From a checkpoint of a small image captioner: decoder norm rmsnorm, batches of 64.
Rows from block 11 of the image encoder of a small image captioner, named by matrix and row number. Rows with one number belong to one neuron. Each number is 500 + 50 x the weight over its row's rms, rounded and kept within 0 to 999. All counts start at 0. Numbers have three digits each.
After each neuron's rows are labels from the 100 images, of 14976, where the neuron reaches its highest value: "strongest on" is what is common among them; "colour at peak" is the nearest of a few named colours to the mean colour under the peak. Only what is clearly more common there than usual is listed. The data: photos of plants and fungi (iNaturalist).
# fc1: MLP up (encoder.blocks.11.mlp.fc1.weight, 768x128), inputs 0-127
# fc2: MLP down (encoder.blocks.11.mlp.fc2.weight, 128x768, transposed), outputs 0-127

fc1.597:467619487522483412461515488588539487447558496545492480556418476398501455515419453442541517438538566588481471562564532429424465521452459549484500484565497475421521456496543439464487601539462559532522648487457578507488568545459484492545564531459436519454496582444575585477433460563560517484555483564409482503516461447533503414465502483554498465503614441425466495495530462512527480511493
fc2.597:453480471535534518510466482514391466458600497569469535388554541572573534559477490565508474484555536512492502510449453416499458497452476473518424416526500546566478505509434422495414551522543457451495500557379545423476501419519451557537461538497526556606476483485583442395471501559564485550583486524439568454468556575533476560527438439482531485529519575515509528426440455519383510563519
strongest on: order Caryophyllales; family: Cactaceae
colour at peak: grey

fc1.398:476493513430527534517491415403523571481443465494462477551557506503539497582456524492450457480496464564603518578497542608504441424500562449538486501574505535512545647431406414478552394539518464512512579572500542457522472388498501569522520489506466520475482488507470495478497496418559514455546511545470498462538566545384438424546487521477589557462461505521429506495480530617520490412438
fc2.398:473525582463516553437446470560443475493551498512476526592508501531428505588458538457475559533450464506484503506606430496377488551445561592519492471475540511534590523461447512482583535496428478522557509451452532566380474505478516425551466514446500471506514562542485459534523601509440374511546487571407498522479501522440509448499430370577480515524625550497433498483565452536529490473450
strongest on: order Caryophyllales; family: Cactaceae; text has "cactus"
colour at peak: grey

fc1.466:493440512412473500455528474458479438516495514505437461496513506469536487486507499482505528513521588448528503563547515519506486460524395452475521489540496469529516477503444489541467577502426550377516489446528457532543438607464495475550550495524535422549464487488576518511448645500488514555603553541473446570540486432431547478683534530463542474504620582477394555479553481436419407536511
fc2.466:492396517476487415435549499541535533417507467397509441491474450489500499394496542500460490464553508477472492533424523473595451516507595456571455499462476513514439539414524469582529476544446515524526423568507423450521494525544553510529603493456500499485577449594547472499403495469503502626540552537552507484510520491607586631424519581534427399561497498503469553520497512441512563489490
strongest on: order Asterales; family: Asteraceae
colour at peak: pink

fc1.528:384494524419455543469543398588491625510479498518561487525481494538514570490526568405508355524502433469468518485523518513500542489531443450448463494588453491582438485536495605515469513404543529364457535519544539543498553554526520504478526468522496510483524506460476483562545509487485403509485462437571456518489534441542544505579445524412582490555509415502516468586546406451472438442534
fc2.528:494408470496471459485587425573566431521492567465615540498500503472522493518461508468596548432407552490485430448528416556527481496432397539494499503501484478551460519463509490560517460462530484513514491587407562426531578500577562531543525493492545510519569510407546372504485471487543477447504596532516449502459410497521568536551507419500422408554510548535462427563429566503449455554471
strongest on: order Asterales; family: Asteraceae
colour at peak: brown

fc1.340:498466518507471470441632463485497399395528420469511563532400457428573545499535459501457466531424553473469488476457583516518522473566405447455525521550514559520606520478470527542554505503528542543388460579525468541476458556448501545462569481432460466441540496478536457539607495475511431514457545453467540517461519451477581524510480527541495461601486412456502601554551529451510521614431
fc2.340:445514451525449527446427508435466490522571450517474571495475479500531478599545469530537621477486545558502472551484458508475552518508534578391581423433397448520397515481488407468445498477447419468480475613599484523476576469506556548515472586504590511486515519399465476526441541524535515468549549522501538526499543487459534581504533549490399477432461452505552477569446455561474442533394
strongest on: order Asterales; family: Asteraceae
colour at peak: brown

fc1.87:554517593399530561465437507471466495511512467458499520588526443460503593478510517502517543556481512501473474508557453437439516488417624553543399512588419556423554515533548508394484535499427522463414518554503498473558538496599551523435599470485490446550515553527567513519511478416529517413497600466555469500546538551525446487479450469502406465499553433489444466423494503453416503579567
fc2.87:505513495374514564455509593509504502440501420569493503531520474569459498560477531550426503625559548478467474499529449548485568472601432427456372489507417488562581399518472416509477586473531531462612504504449524536435526561506428469511544472474566503566535455456461550484492530524458580486483575453540503505473517466583491497449550481528471496372548491448465526522496540446464419453444
strongest on: order Caryophyllales; family: Cactaceae
colour at peak: grey

fc1.525:470488528437548502521564601483522419499428579559548522552495473403491479475503565492498520371441488460498432528506463435513458541460544436552548473477519522556507440422533477471639458448538606571604608518465471485451482467519494475453454513450496462530558479566637539515531494408499511508423553487486468508438423575479494515525521459519555524454529459452381478574476523520512448544469
fc2.525:428591562455453587391438446510485482451549507478450528631454454512481508499483471460529396496522525549606527552523441470544563449468501511520483536538501498508538452445518480424548439531486562511475516550510539439497490625518450418524458562395507459485548475577599466636499532462514495530531438509561502497404498514461424438570518546543472524453494418539479482515611514476543564483493
strongest on: order Caryophyllales
colour at peak: brown

fc1.382:408494465435471453501459470477467486456483494545480412515467497477541517434514538520470551456445484516442484495583523473491556572498444479433572580504455575416603568534495587504481543541467586347467539438516436410546462559552513570454512531539474513514514422547501528511430545536514514580475483590581565535518517499540503499502559573498477496516483464494512518638535489423396515394571
fc2.382:548597510490466499452483538521508514494558522548396481534493541557575489418459466481531513541539509586459435542532495596582512545368518426447594451542515559574448481447439506509537438440484572385479486430533485516538531391482470508468515489520526591518463527436539436517474540475542541517500495492591546528516468456500635461492475399473417515577519474501423525472533463439489555401519
strongest on: order Asterales; family: Asteraceae
colour at peak: pink

fc1.647:566525447516518516478502504429514488490495499541527544559472470468417521474507400413503515439521417494483477426443480501535427608497573461534416428495562537433493471392595546504534497555461516485514562515424514582544498552399542484440546550549442555554456570593506498572588481468562450546484484546595399448535500460489502530503558553472481432563425466522439454516499567470535446589556
fc2.647:470496594463603555552451497519476532532403461525488445616508339512406471450497537455520510560474465520488507499572480549498506484492513530533522521487413439492442581485414430459495469486533498558532486475458517568508537503518513505586513525474650524473583561484476495496473467456440589619491554503488503415499536533490377547430464471482527510574498477523477438546454496382457489520561
strongest on: order Caryophyllales; family: Cactaceae
colour at peak: grey

fc1.200:490461496284518523514475438458460499514404606463587519532549560498528525458501458541566464498459517530405497456508463413443449395511483541543450487435594505546550468540445497603531468511498518531523575536555512538524451552516482510387415545531489569515585581566560420477505478495501515493567479457451564536495488508479513475529537405490508545491471483490574443500534517467451535538419
fc2.200:627493498463467566561541557510617521536522453549515468501529507464461576400500504508489443568516490587440532527511485514476537464413474562526521554469507555512378461529467554539458401486524485514532521519468568507497466511519505440585399532476473480543474504465517556428496504486533547445458526451621565457474438550497449487507416526574487433514530517481440499337468559423568426504408
strongest on: class Liliopsida
colour at peak: cyan; blue

fc1.359:424568595521508525487468457502453545542445438583503526565436464452508469483488478501521514474536377509603524474515373491524528542494534481509564509467518513439534485578475529526572520487520517577564493502425418564536452470538500525461605489472453572518440521435469487600583450477431560412341472547494515509567484438501457586470506435481515530520448451475536515448550543538477372505487
fc2.359:446468596519347560447460579509556524464428501473442506431496431553516401529542442484534487525494532439459532422478479382480467528485463605507456538429491415503491506540493490524535571503501546467401499551467425505494531543460465490532508553502485404512606541545520447457499483613511480587543556528537504429568571598549519515536546459550543550521491502504484439455462524448524452450601
strongest on: order Caryophyllales; family: Cactaceae; text has "cactus"
colour at peak: grey

fc1.502:514553510484503500551430570527486522527515565609404426528465492591602441518501526493554559533454454627565449555422513544529488564478537452521486450564398552478428466537512429526465441508464532512413453482502423557466593535480543487524546465407529382439488521475536414568502463458575501454465461549531502515530509454472542436625514429507415555557523479519520504522550535536507456478505
fc2.502:494457431436426495516497456393437403471488536488518450447514581521430485501551570481437570553513527535504456401518572516547495443579515350505521416412511481517471477468535475466498471561486491458474510492513520488580519502442473523409564416533504444575476579511519461505585429548577502477504482521477552507582516567509510499462471573601531498576517538389456531443543509546545436394526
strongest on: order Asterales; family: Asteraceae
colour at peak: grey