{"tokenizer": "word", "encoder_inner_norm": false, "fusion": "cross_attention", "decoder_width": 192, "decoder_layers": 7, "decoder_fused_qkv": false, "decoder_kv_group_size": 2, "decoder_tie_embeddings": true, "muon_scale": "match_rms_adamw", "orthogonalizer": "newton_schulz_5", "steps": 23200}
Rows from block 12 of the image encoder of a small image captioner, named by matrix and row number. Rows with one number belong to one neuron. Each number is 500 + 40 x the weight over its row's rms, rounded and kept within 0 to 999. All counts start at 0. Numbers have three digits each.
After each neuron's rows are labels from the 100 images, of 14976, where the neuron reaches its highest value: "colour at peak" is the nearest of a few named colours to the mean colour under the peak; "top examples" is what is common among them. Only what is clearly more common there than usual is listed. The data: photos of plants and fungi (iNaturalist). In brackets: how many of the 100.
# fc1: MLP up (encoder.blocks.12.mlp.fc1.weight, 768x128), inputs 43-85
# fc2: MLP down (encoder.blocks.12.mlp.fc2.weight, 128x768, transposed), outputs 43-85

fc1.207:531484393454432468524482547417493501516428422451532485525511519536583479440491521560475508434519590521509494465463499491554426571
fc2.207:425459519496488467480559450538523511498493533499586485464507449465457490543520499506436545423550540494589492538439462513473518489
colour at peak: brown (85)
top examples: order Asterales (37); family: Asteraceae (37)

fc1.195:489548455469561586510502502422517551527430522518537517612478537477504521523447498466533514505506501480517473475447448455499454502
fc2.195:528478459546489428508484524454550377561487432469499522440506525428525460439530520517500539500574488514511567451465501458540507529
colour at peak: brown (87)
top examples: order Asterales (34); family: Asteraceae (34)

fc1.440:569471545512471496472499469497547579473540534518508485487473563471518505556565449524489512530534620512442511462610433480473488507
fc2.440:463415496473570503460485569538491487492459499468522502486487564460475473484445510488480546452438484527432425527481443561528527504
colour at peak: pink (27)
top examples: order Asterales (30); family: Asteraceae (30)

fc1.380:508555520522569445578489550487566545448510435534524470542456519566496551552479516493519462492592480446430542457527500525508534483
fc2.380:553480504517454483438474505503515540480543432465531479465441500478533529478519524495486487478487507520532533545547572375437512505
colour at peak: grey (85)
top examples: order Caryophyllales (36); family: Cactaceae (32)

fc1.698:468582493472479505506539542558507486525486494468489550534457387477561532461432538437468518551590534555452451484481408535498529446
fc2.698:549520520530466488441447489528480500420516522499479462533539478537480347466549508459522461513483533501589466495553514535524460505
colour at peak: pink (82)
top examples: order Caryophyllales (27)

fc1.202:529519468457516486455446455519480499459427571539496453502515581482518533536463491539486545479483583557511470514544432641455488573
fc2.202:491481507511512549545492568471494511540435442536545479540526472507503537543559509511555440500583441536439510509577502494530515493
colour at peak: black (26)
top examples: order Caryophyllales (25)

fc1.700:425460465543501535481486526426490462447501549516423516534510530508483519517397550454554553500536459523479575463533506472520564512
fc2.700:527487518587527537537580534527520524545546502552519455483506440483494472523547474514513467518425589516515487550481464496503489444
colour at peak: grey (77)
top examples: order Lamiales (31); family: Plantaginaceae (27); text has "speedwell" (27); text has "veronica" (27)

fc1.643:512517577438494531537535411522479491592465542514455456532529470492527562472509486515497493517501492518506474489504517535560574476
fc2.643:528520493540481540470519494519540524540487499504473483506481519437518487489473594528542503533524506618553380508421514568496484385
colour at peak: cyan (45)
top examples: order Asparagales (34); family: Asparagaceae (34); text has "yucca" (31)

fc1.473:557474461489465436556496562544428533525548542539511497603538473498478476492504532481492432497429450487453514506532480537533433540
fc2.473:516470450445536548424487534524493479503467487511470509501528537476547558571494484545530570462552539490527473468495559525513501536
colour at peak: brown (76)
top examples: order Asterales (27); family: Asteraceae (27)

fc1.253:511427480500424540465495496501495522494503500528557514473508550484550544513460480592403482521476488495480576550465429498474551542
fc2.253:460518432505506459495533509517515443447527467536512491502498560489513508482513493491536517570514501444499554418514512493529512491
colour at peak: black (26)
top examples: order Asterales (27); family: Asteraceae (27)

fc1.141:548498543536532546528504495476541492480507456487558467538502546504482428431506497536507546472444497468534525481519438440484557523
fc2.141:468514511455481464460389512497552464525425533490502476531549499535445477533486555478481453503505545512507503453531475554526514474
colour at peak: yellow (44)
top examples: order Asterales (34); family: Asteraceae (34)

fc1.573:510503496454554510462457532508440507545458482482464514493502508549510500488535488608539499509500499527468564477490479492605553441
fc2.573:520525577560516499363483528478514542556474484479525468477553442572541504525454471518549492554471447505514462460558509527512544519
colour at peak: grey (81)
top examples: order Caryophyllales (32); family: Cactaceae (29)

fc1.653:583478544419546550447563510493520528469515516471471511432533548494548481532539478476567444436517485493526535521486476593496502506
fc2.653:511516509566477569448523491521489490478486514512528503541478516499528567505486625526503562505446480501478436504523599541546504477
colour at peak: cyan (31)
top examples: class: Liliopsida (28); order Asparagales (26); family: Asparagaceae (26)