config.yaml
encoder_arch: "mlp_mixer"
model: "image captioner"
dataset: "photos of plants and fungi (iNaturalist)"
train_examples: 45211
image_size: 32
crop_scale_min: 0.5
horizontal_flip: true
tokenizer: "word"
vocab_size: 1482
encoder_norm: "layernorm"
encoder_norm_position: "pre"
encoder_activation: "gelu"
encoder_mlp_ratio: 6
encoder_parallel_block: false
encoder_inner_norm: false
encoder_drop_path: 0.1
encoder_patch_size: [4, 4]
encoder_conv_stem: false
encoder_layers: 16
encoder_width: 128
fusion: "cross_attention"
label_smoothing: 0.1
decoder_width: 192
decoder_layers: 7
decoder_norm: "rmsnorm"
decoder_norm_position: "pre"
decoder_activation: "swiglu"
decoder_mlp_ratio: 2.67
decoder_head_dim: 48
decoder_fused_qkv: false
decoder_bias: "all"
decoder_qk_norm: true
decoder_layer_scale_init: 0.1
decoder_parallel_block: false
decoder_inner_norm: false
decoder_drop_path: 0.05
decoder_kv_group_size: 2
decoder_positions: "rope"
decoder_cross_attention_every: 2
decoder_tie_embeddings: true
init: "kaiming_normal"
residual_init: "none"
optimizer: "normuon"
muon_scale: "match_rms_adamw"
lr: 0.0023
momentum: 0.95
nesterov: true
orthogonalizer: "newton_schulz_5"
adamw_lr_other_params: 0.0023
grad_clip: 5.0
gradient_centralization: true
steps: 23200
batch_size: 64
epochs: 32.8
lr_schedule: "wsd_sqrt"
decay_fraction: 0.2
final_lr_fraction: 0.1
warmup_steps: 1160
weight_decay: 0.02
adamw_weight_decay_other_params: 0
Rows from block 2 of the image encoder of a small image captioner, named by matrix and row number. Rows with one number belong to one neuron. Each number is 128 + 32 x the weight over its row's rms, rounded and kept within 0 to 255. All counts start at 0. Numbers have three digits each.
After each neuron's rows are labels from the 100 images, of 14976, where the neuron reaches its highest value: "patch colour" is the nearest of a few named colours to the mean colour under the peak; "top examples" is what is common among them. Only what is clearly more common there than usual is listed. The data: photos of plants and fungi (iNaturalist). In brackets: how many of the 100, against the usual share in percent.
# fc1: MLP up (encoder.blocks.2.mlp.fc1.weight, 768x128), inputs 64-127
# fc2: MLP down (encoder.blocks.2.mlp.fc2.weight, 128x768, transposed), outputs 64-127

fc1.364:096166174068057117104106158096116108168143170166108160155135163133096114158141156129123163105081146089153128147108177135125156086129127094134123050181153105115129125126164091107130109083113138
fc2.364:046146140115119145148133093158106115137151121108067118097150112145130163169105098137096163079133120090129077129170139157144152142145142171205124147087104098116137197180083166115149165097145088
patch colour: orange (25 vs 0.3)
top examples: order Asterales (28 vs 11.1); family: Asteraceae (28 vs 10.8)

fc1.621:102096127140095165123125179123143078171182149095122129077098141116099140123108177167160120095151113145038099117108138142186151138140178123051105152166044124120154137105104118096119172191138143
fc2.621:117166126124143080101111118188134151182175132093099132139165137154114150103205165105118095101133139162132124135122090101120166083132141162148150113143092177125132098144190123140075138112136119
patch colour: yellow (30 vs 0.4); orange (29 vs 0.3)
top examples: order Asterales (31 vs 11.1)

fc1.618:085113142128115141188114080100161125162067116088106110153162116149131129192143159197064160175062143091141112131118173156119059159145183110122159107119205120165164126116135158158107036152146138
fc2.618:121118151089089130186129129131141113109100147150165128131105127097084166084144143127121135127148102095156126145165079133104224196144151166198125082068142146064123177173128123113177144108078132
patch colour: yellow (31 vs 0.4)
top examples: order Asterales (29 vs 11.1); family: Asteraceae (29 vs 10.8)

fc1.638:093137156126160082137132110111083162099155151133199076140116136168101174151122074137149118114132077113173140151148146121168141118164170171152122189145152126070079117102144113093098086131118143
fc2.638:120122095085151137125144137144146159150125130130134083108095142161112121103157140173108115226113136084124179169113124152155117117121155108032070064184169123136130118125188119154132126120091140
patch colour: grey (81 vs 48.7)
top examples: order Asterales (36 vs 11.1); family: Asteraceae (36 vs 10.8)

fc1.333:166104157163112156155098129085072104113167105155101085130120135157170107152091182147124093130081119188129113104142118107092138149154151149177189131148137136105169133129116101130068169130158204
fc2.333:109146112108112101114122094138187156128113118144112191123175143075108117178167084167129141136192053087138144148141151147162107119105068092103088086109140120155126094137148132128163089107089069
patch colour: brown (74 vs 35.7)
top examples: order Asterales (36 vs 11.1); family: Asteraceae (36 vs 10.8)

fc1.355:137171116096122139069163085129108076126135178161148073136126126136115118075132126127124131167168118103107150188162159137074210163150168128144100149119132111138173110157133092099086141133219166
fc2.355:140143155091053069141120135117159093124123102140142132104080094086169145185180101108074170153110165062150148135130085153144127092130136099109085113193151087176119128181102149158118149094132129
patch colour: yellow (58 vs 0.4); orange (40 vs 0.3)
top examples: order Asterales (39 vs 11.1); family: Asteraceae (39 vs 10.8)

fc1.205:167144116135128180101124120129138092141133101085172139093100114082107137128140100156117172168164092150051163177091069098182079119119144172102159175135110082147057139141147098102141127096119136
fc2.205:108132116131106091093106186120165119069181089096164129087131161112147123119096150109132109136131223102171160111129081111071105153159153158170110130130165073162179119132084144128089089151119199
patch colour: yellow (61 vs 0.4)
top examples: order Asterales (33 vs 11.1); family: Asteraceae (33 vs 10.8)

fc1.727:122113144088123137110155127148085121183133124138112149104168151154120123170165118121101087192140164200124138100184079136100128176110121114137167113137155129171143191080128117136079108107095161
fc2.727:148101143142131103125114126133167129085142040122116125133134179124143102170086140088165162090129129072106071133101105100129099118080098113139097111112146175072114091176145157133147167119186087
patch colour: brown (82 vs 35.7)
top examples: order Asterales (27 vs 11.1)

fc1.381:162205172162125151110158160095058158077074130128143124159175079141082130180099183118170149189115098138119150140150140162114172144141117083102130168127164158110088135160111123148133145188118135
fc2.381:130098119111104105132100135117136027171178083115119094084102185124193118118160047143137106111129116124079111129106128117149122120095148149145138102139124065088122164142184111130138139096161091
patch colour: brown (63 vs 35.7)
top examples: order Asterales (30 vs 11.1); family: Asteraceae (29 vs 10.8)

fc1.410:143149141116127072179138127091133128148114157173126074106136158077132136101138130149116147165149066127185173116124132170165169145142189107135148147145115127139164077078122100144141088090111055
fc2.410:080152142136144094124128135082148053107115120152102074147127133117071168142122113123144140120177071111130140128165134092117119175153135159131148154144154173126133078143107111204161087135116111
patch colour: pink (36 vs 3.7)
top examples: order Asterales (42 vs 11.1); family: Asteraceae (42 vs 10.8)