config.yaml
vocab_size: 1482
encoder_arch: "mlp_mixer"
encoder_patch_size: [4, 4]
encoder_conv_stem: false
decoder_width: 192
decoder_norm: "rmsnorm"
decoder_norm_position: "pre"
decoder_inner_norm: false
weight_decay: 0.02
Rows from block 8 of the image encoder, named by matrix and row number. Rows with one number belong to one neuron. Each number is 128 + 24 x the weight over its row's rms, rounded and kept within 0 to 255. All counts start at 0. Numbers have three digits each. After the name is the row's rms in percent of the matrix's.
# fc1: MLP up (encoder.blocks.8.mlp.fc1.weight, 768x128), inputs 0-127
# fc2: MLP down (encoder.blocks.8.mlp.fc2.weight, 128x768, transposed), outputs 0-127
fc1.315 093:087134115124163125132169107131135109133149118114118147134111098137116158148121154130119160117128160153127096164153098106101097111148095121153171128129111090181128076090147159148143140139143103134088145141155119133107111097169174151137122129085102160092102149134134100172103143114157115139160100088103134141127135153145081129138107118181158153128109130073114162103124144121124121144127
fc1.316 093:100148101105117154118103156136115124102124126126111141107115122131124183121118110142125169154122120130079099065130153165131109122133163141132124086122114162131126145142121130148095162126120132175108167133077099118157150143152094108087128126150131128114145121089142086154100127114108113142167155132148095157132121162088092116082156134126186128100103139106165112150136151176114117139109
fc1.317 098:111097116141089116135094112131077162137101102122116133145132137098088096158156128166091139142180120147125123164071168109118121130138132102076127161149038141125168119110120159143143138130137089152147088116122141106111135134149136113093127151143089123122150176132137171154137153139133111123125149145141127166143105124147143102125121108113142124089126130148086152153130123137145161146136
fc1.318 107:149125098117128132176138163156143151124173090113171134144133090154109099170098149164125145093142124159160140101098091147145142076097146151148125119143133111140142126116106125109100126139126126136162125112154128124120163094161130116167148163101143074166112114088119098124145135095149168139159147111164151151143114117115137114072115080157139099102143098115118135142130117146124092103124
fc1.319 104:098155116142111152122130138138138187125145146083105129136136105162133119095118121109093135106134146117122121069080123126133143095095113143093161113128087152132089123154141133136115160150125165135114112127124096124113158137147122106101095171093144078177159150135122106153173123121125133141111142106140126109160135127183132147175153103149146126129122173112097151113129166118070099126106
fc1.320 106:167131151158151114161169185098065124083082102106076107129106153087137092129129136164110092081116144143143105156119138142123139110155148143130104118145194126138171130120122161154152131140166171121105129105111119138124096116138130157125170102132118158123081101120159102125124094102129151102112108120144134131116144130133131135111163160162142125101124129158118132119097117118115141140114
fc1.321 095:116146122142111092121133122088161148137150140120122112101148124102136130095121118099143149099145129124116111138153172163107131184165116126095152158141099143099091120146099105066117136119167126085117089130161130162144114164131135136130119117084141086105141114114131138160086103132097122136139151142111130146138168125144115162173151119118147149123131162173118147091074133142097188117111
fc1.322 106:146167124146152155085102111103150104123091077152147115122111130125129109120111138101136127132152146073158123118156096155089097154166109140144151143167150122094111157143143162097102118157147125141165114131125110124105143129146126111175105163138100111108139112074171137162152123134170125156111129134108100119129104108137099146141109145139083116138179094097103100136087123166143158141126
fc1.323 095:099077159118111139147173135097120106131125133124128144123146162159155088153124089145096133112137162115159145163136114081125124128165101154097167127096143128133167150137133144063145123071097133074121146142107131143109108123119140113098119130156132130119122104153192174164143108116150086137136153128129088113140107156129120129097143112163147101138132118113104125096119114112099162126151
fc1.324 090:126094149088120139123136124129100155174128155158121098110133135132177143084150149139144111112125093107118136100131098074122167095111155107102108143093108140157155144084150142129160148136144161120133113129140150144101153074105105140135191143121118148129121210146139135104116131102152098122098100099091151145123143120139140109126126158100135110151090151129124119098139105152129089151122
fc1.325 085:128135138135117131131111119130109148125094074079130154147132099067171131109115094124128139160128088108145146101083119119135163163114115108131122107103149115125143157100102152143171162141129130122173105148107112139171124138133115148119134146121112131144086147108137113098134126119119123101186168114180162102081139160154151122150161074164156121141131110144137141105134098128151109133172
fc2.315 118:117091140115108104135128087088133165112132107121168160139084158148093118113075151117124157166170125121143112170099109123112149120121183127135083099094129154118164095115134129154133170149145098156125086148153142119127100168156153155103164146075125131120169132180164151126125107102076131128137114135119135126112110118122146125143145108116112141099127130145102161152134102117143147130121
fc2.316 114:180151156130134154151118148123122111147132141132126139075104115143148142106159100116151154115180142100123126105138129079153156139086121126150084161115140119132143138101098121133154119115159037130117121123095128143143111147103158176123157087137120112107123118144131155144116160112134151098152164136091122130123096136125127157070130130133082091130121157154099089147135158115118153114141
fc2.317 094:147154176137123100119102155126149153116136148107111112086125096110092145131131133168125085169132115134138158109117127140140111125121118129128154072135102090121110119137121101112113177094119137133120123174100144081119120152120128106088141136107143123157118141107090130122151151119173163156158105143155146160128135132100144145093113126129179141096090116163139077137172103141148080178118
fc2.318 099:147111149157113133150127146069159125144144168139073077122114111128141168106167115106116110127137127134156115117138163155105148109115140145154159153099115122114153107128118116123146103101123189138131127159092077170126140135124098187116112149126127114133139126137161125128149147104157119177124123150092090106121109109111137066104147088143119125151099145107120094125159134148158149110094
fc2.319 116:110157115129096111177112120146089130180128136123059131101148154117091161091163127142108141141152129095123143153139136092123110112146127108105159134169114157126149103160127118128102118095102126138124102142126084093110155113117104139097149135068133147142108165190127112136152140120141152138095134150131123098124140083154096112165116136132084140135145132123154195120138136110138125130155
fc2.320 083:113092115134138118109100102107144103117114143178173108119110145137142096130115137124129131136108085096130156125125095128177145147099106135137173186114080092121093137156139134094142128117120141132160129131123129145111152135167147108098142156159096112184115134108084109176168138159095108159158149114123134148109118106121162098116125127110099175143123155118099128093120142154126178099142
fc2.321 102:102117134101096110152167142162071160106168127128064126114113131116103147152150112117146149100093088136151161131133070070116086119124115127130139128124125146117115130153126128163159182142126120121134137105115094118170103145117124133143147130150147118129119131128113076188179087167100098143154155108142152103109153133126117118106109160134102129148137141136122136132124128146127133115180
fc2.322 124:079164115153161103111088180153118142136086122133074114123172153139117152120107116112144142113121131187093132139111138101139166123142155142117127145116117108091093103170086154117143125160145096140120161126124139122114141126111134125148145115092167122132137129096109155123085108135159138120148110107083151154132116098122110136146131131127148173125123144146105194094125096122073126146156
fc2.323 112:103163125142108141097088131183087124110127120118132130176106131135175142147113125129127116173132144108107134136161090135113139067103171146166114096147135129101146153150153082129133152128105146129107145117163109135110141133121158137148136116113118145101113122136136130106093160124113107076154107163164155109095141114141160102144121119081138111158154129098120101150170187134118093143098
fc2.324 103:107114084158109133162137152124156112131121102143137106102105097163113107132129159130161106131145182087156090134133156123086087136098079123124118145198110131152122158094141110150113136162131169178076138128120102153121131129121130107138118116121163094126092118111132131151118103121135158106120129135177132130069148100145131140148110164126095129091141119159155122118122144113131103095158
fc2.325 116:136111098146142141148143152149134165106154119130150086101101126121130119160174165158118101128138140160127124138114140134130133127120084104151124086104122108135122128118130148072114095140100111108125135164123151162154121164123104065157136097078127147150110134138106124132108144152119108132153169163123151145139177117105131123166108132041116102117109127127123155080150140140102177142123