A small image captioner, trained from scratch.
Model: 6.85M parameters, 32-pixel images, encoder arch mlp_mixer, encoder norm layernorm, encoder activation gelu, encoder patch size [4, 4], encoder layers 16, encoder width 128, decoder width 192, decoder layers 7, decoder norm rmsnorm, decoder activation swiglu.
Training: 23200 steps, batches of 64.
Data: trained on photos of plants and fungi (iNaturalist), 32.8 epochs.
Rows from block 10 of the image encoder of a small image captioner, named by matrix and row number. Rows with one number belong to one neuron. Each number is 128 + 32 x the weight over its row's rms, rounded and kept within 0 to 255. All counts start at 0. Numbers have three digits each. After the name is the row's rms in percent of the matrix's.
After each neuron's rows are labels from the 100 images, of 14976, where the neuron reaches its highest value: "top examples" is what is common among them. Only what is clearly more common there than usual is listed. The data: photos of plants and fungi (iNaturalist).
# fc1: MLP up (encoder.blocks.10.mlp.fc1.weight, 768x128), inputs 0-127
# fc2: MLP down (encoder.blocks.10.mlp.fc2.weight, 128x768, transposed), outputs 0-127

fc1.513 099:091172154136155139105106118137091085125076139131087121157098102096158124140152147127136159119137139094182134105123107114100094131197126167112086070192184162105140138157148158115133151106158211096118159142171095159065147111161101153135135149057086145134130169167182091141132139120135087167145150155150066127174089077117118118143137090052109078179152084159076155165158108119121159182143
fc2.513 095:158120121116092179078121115168112128113114128168096165180088134162139176094127131107177120143101153165159097141123165140110128120096141129122136170120172041139115120126127033072111140128103121113105137128074169059101079153057152162168135144097137177133113102121124148147111191169105149067151171171097128167120194166137117155126166104063119142112175115111123135155135115155094047094129
top examples: order Caryophyllales; family: Cactaceae

fc1.76 101:139124090096119092117103116074107116130112086118110167091104094107112108121136152149175071154147059120136125140157094162082146114113125112078167169108115204152128202123099130188168155144110134142097134153083135140137153108160168209131147172078137141156090202181136172098150096141167192138129056114149167122085118103141120131149182157106143104100117123124110116112195147060112157175133
fc2.76 110:119135136106127132171153172089137152106129156139158065110093090160118121107156108103156126151159133088089106168096132158088117135085111114099149173072107122058143103120151160157057069148119125162185130136120130155069095105150132127088130091194095099077142138160204144164139125163138117125090124199188091095116139131120152080149213148195086084091107142112155131145141097124107162153169
top examples: order Caryophyllales

fc1.281 103:120136131086175082047131187112120150121131101173121152131094083163114105245127127180154149134102082146125182132153130116099160101160147101126090148126135162089127134137137097125120091157119108093086114115125160154182093134107099175082118134092125124153126214104103135123204192197148079094174134159136125146097140157165120151110124073105137110155125052090127131109090136106105115108116
fc2.281 106:134128116111133160127118091181135087153108076153166156106112097159124170155122114066145132063142164133104128164136070120138084095102112125156088156137152099159135154123123155158100102149172135187109145177089097129138197177099157115180109190148097183078102137141117194082153120151142152124111147130072095010097202082094134142117103117121111124098118154138108156090104091150126161120162
top examples: order Caryophyllales; family: Cactaceae; text has "cactus"

fc1.655 104:163148085132107014155151136111134149184102072164100092137155154123118139147111075109082135138140179132137107094100096147170177132104120092119100164096084169154107179181184109080182123111150090124188098101198105150194185093113171131122114154143082125155142090082150109151095120119105127169126163146123132154111141126156106099109141093070125115177194139123118104114128121123108124132187
fc2.655 079:077113101134128149149101123124103122136120087136171122075119104156190153115089137146161149102165146169104131130113149168171101153078129130152131156130171112143141070159109140135147073127113106114135087133116078163107152113135041127079143150141133104127107076123134073118166160139182072153077152132109123075152143164140169174178127097183142169173162160161083198177105161169070104053096
top examples: order Asterales; family: Asteraceae

fc1.599 088:033135120075076098107123104112112093154152151111171123091095063152174203128152153104072104111103108147072115141129151124108168124135209129172126131197087122112084120155132128099116101129119117137170136151175105116144130162149133111132130107115104143170123142100093122173118138165114102162111155030155074162173187166135107069147169191137165147144159092130121143159090091121132132116161
fc2.599 090:137155111141154126117122104095082106155136148125146170105121132104125141131139090123144170190125115136175159125138081184092128161132084107148124102137134188092089188094089124182099129129148118092138120116040200086111144154123151131146142106099081141107107118146142121203101059142085107108125120122070174185124118119140152115148187184159113134121172060171154098143084203087145117147062
top examples: order Asterales; family: Asteraceae

fc1.465 087:129138083167064156129162041101104092125069169130160184139098109085145070147122100162080141113094125120137126124158135123106150115149118102143133141156179129133161168156095110101118088114138109120160114119092160130110134093109140083112081079128109109060130142109176111185202162144136131136088125140128159137167117190200140116132132139130185176087049179150087134203179146127096129122140
fc2.465 094:175122153082094097122125129153099108128126139055183123072080119121090141149159104126150083129107107148110151109145051121160134119144106122117120140138088168090120136191101068133162132140144174137089089176157158118123145097139147155121111132087110136136126125148093148090152082127164139140159100153206125158112192101132101138142105163123069139230218111157144187079156080126116066140107
top examples: order Asterales; family: Asteraceae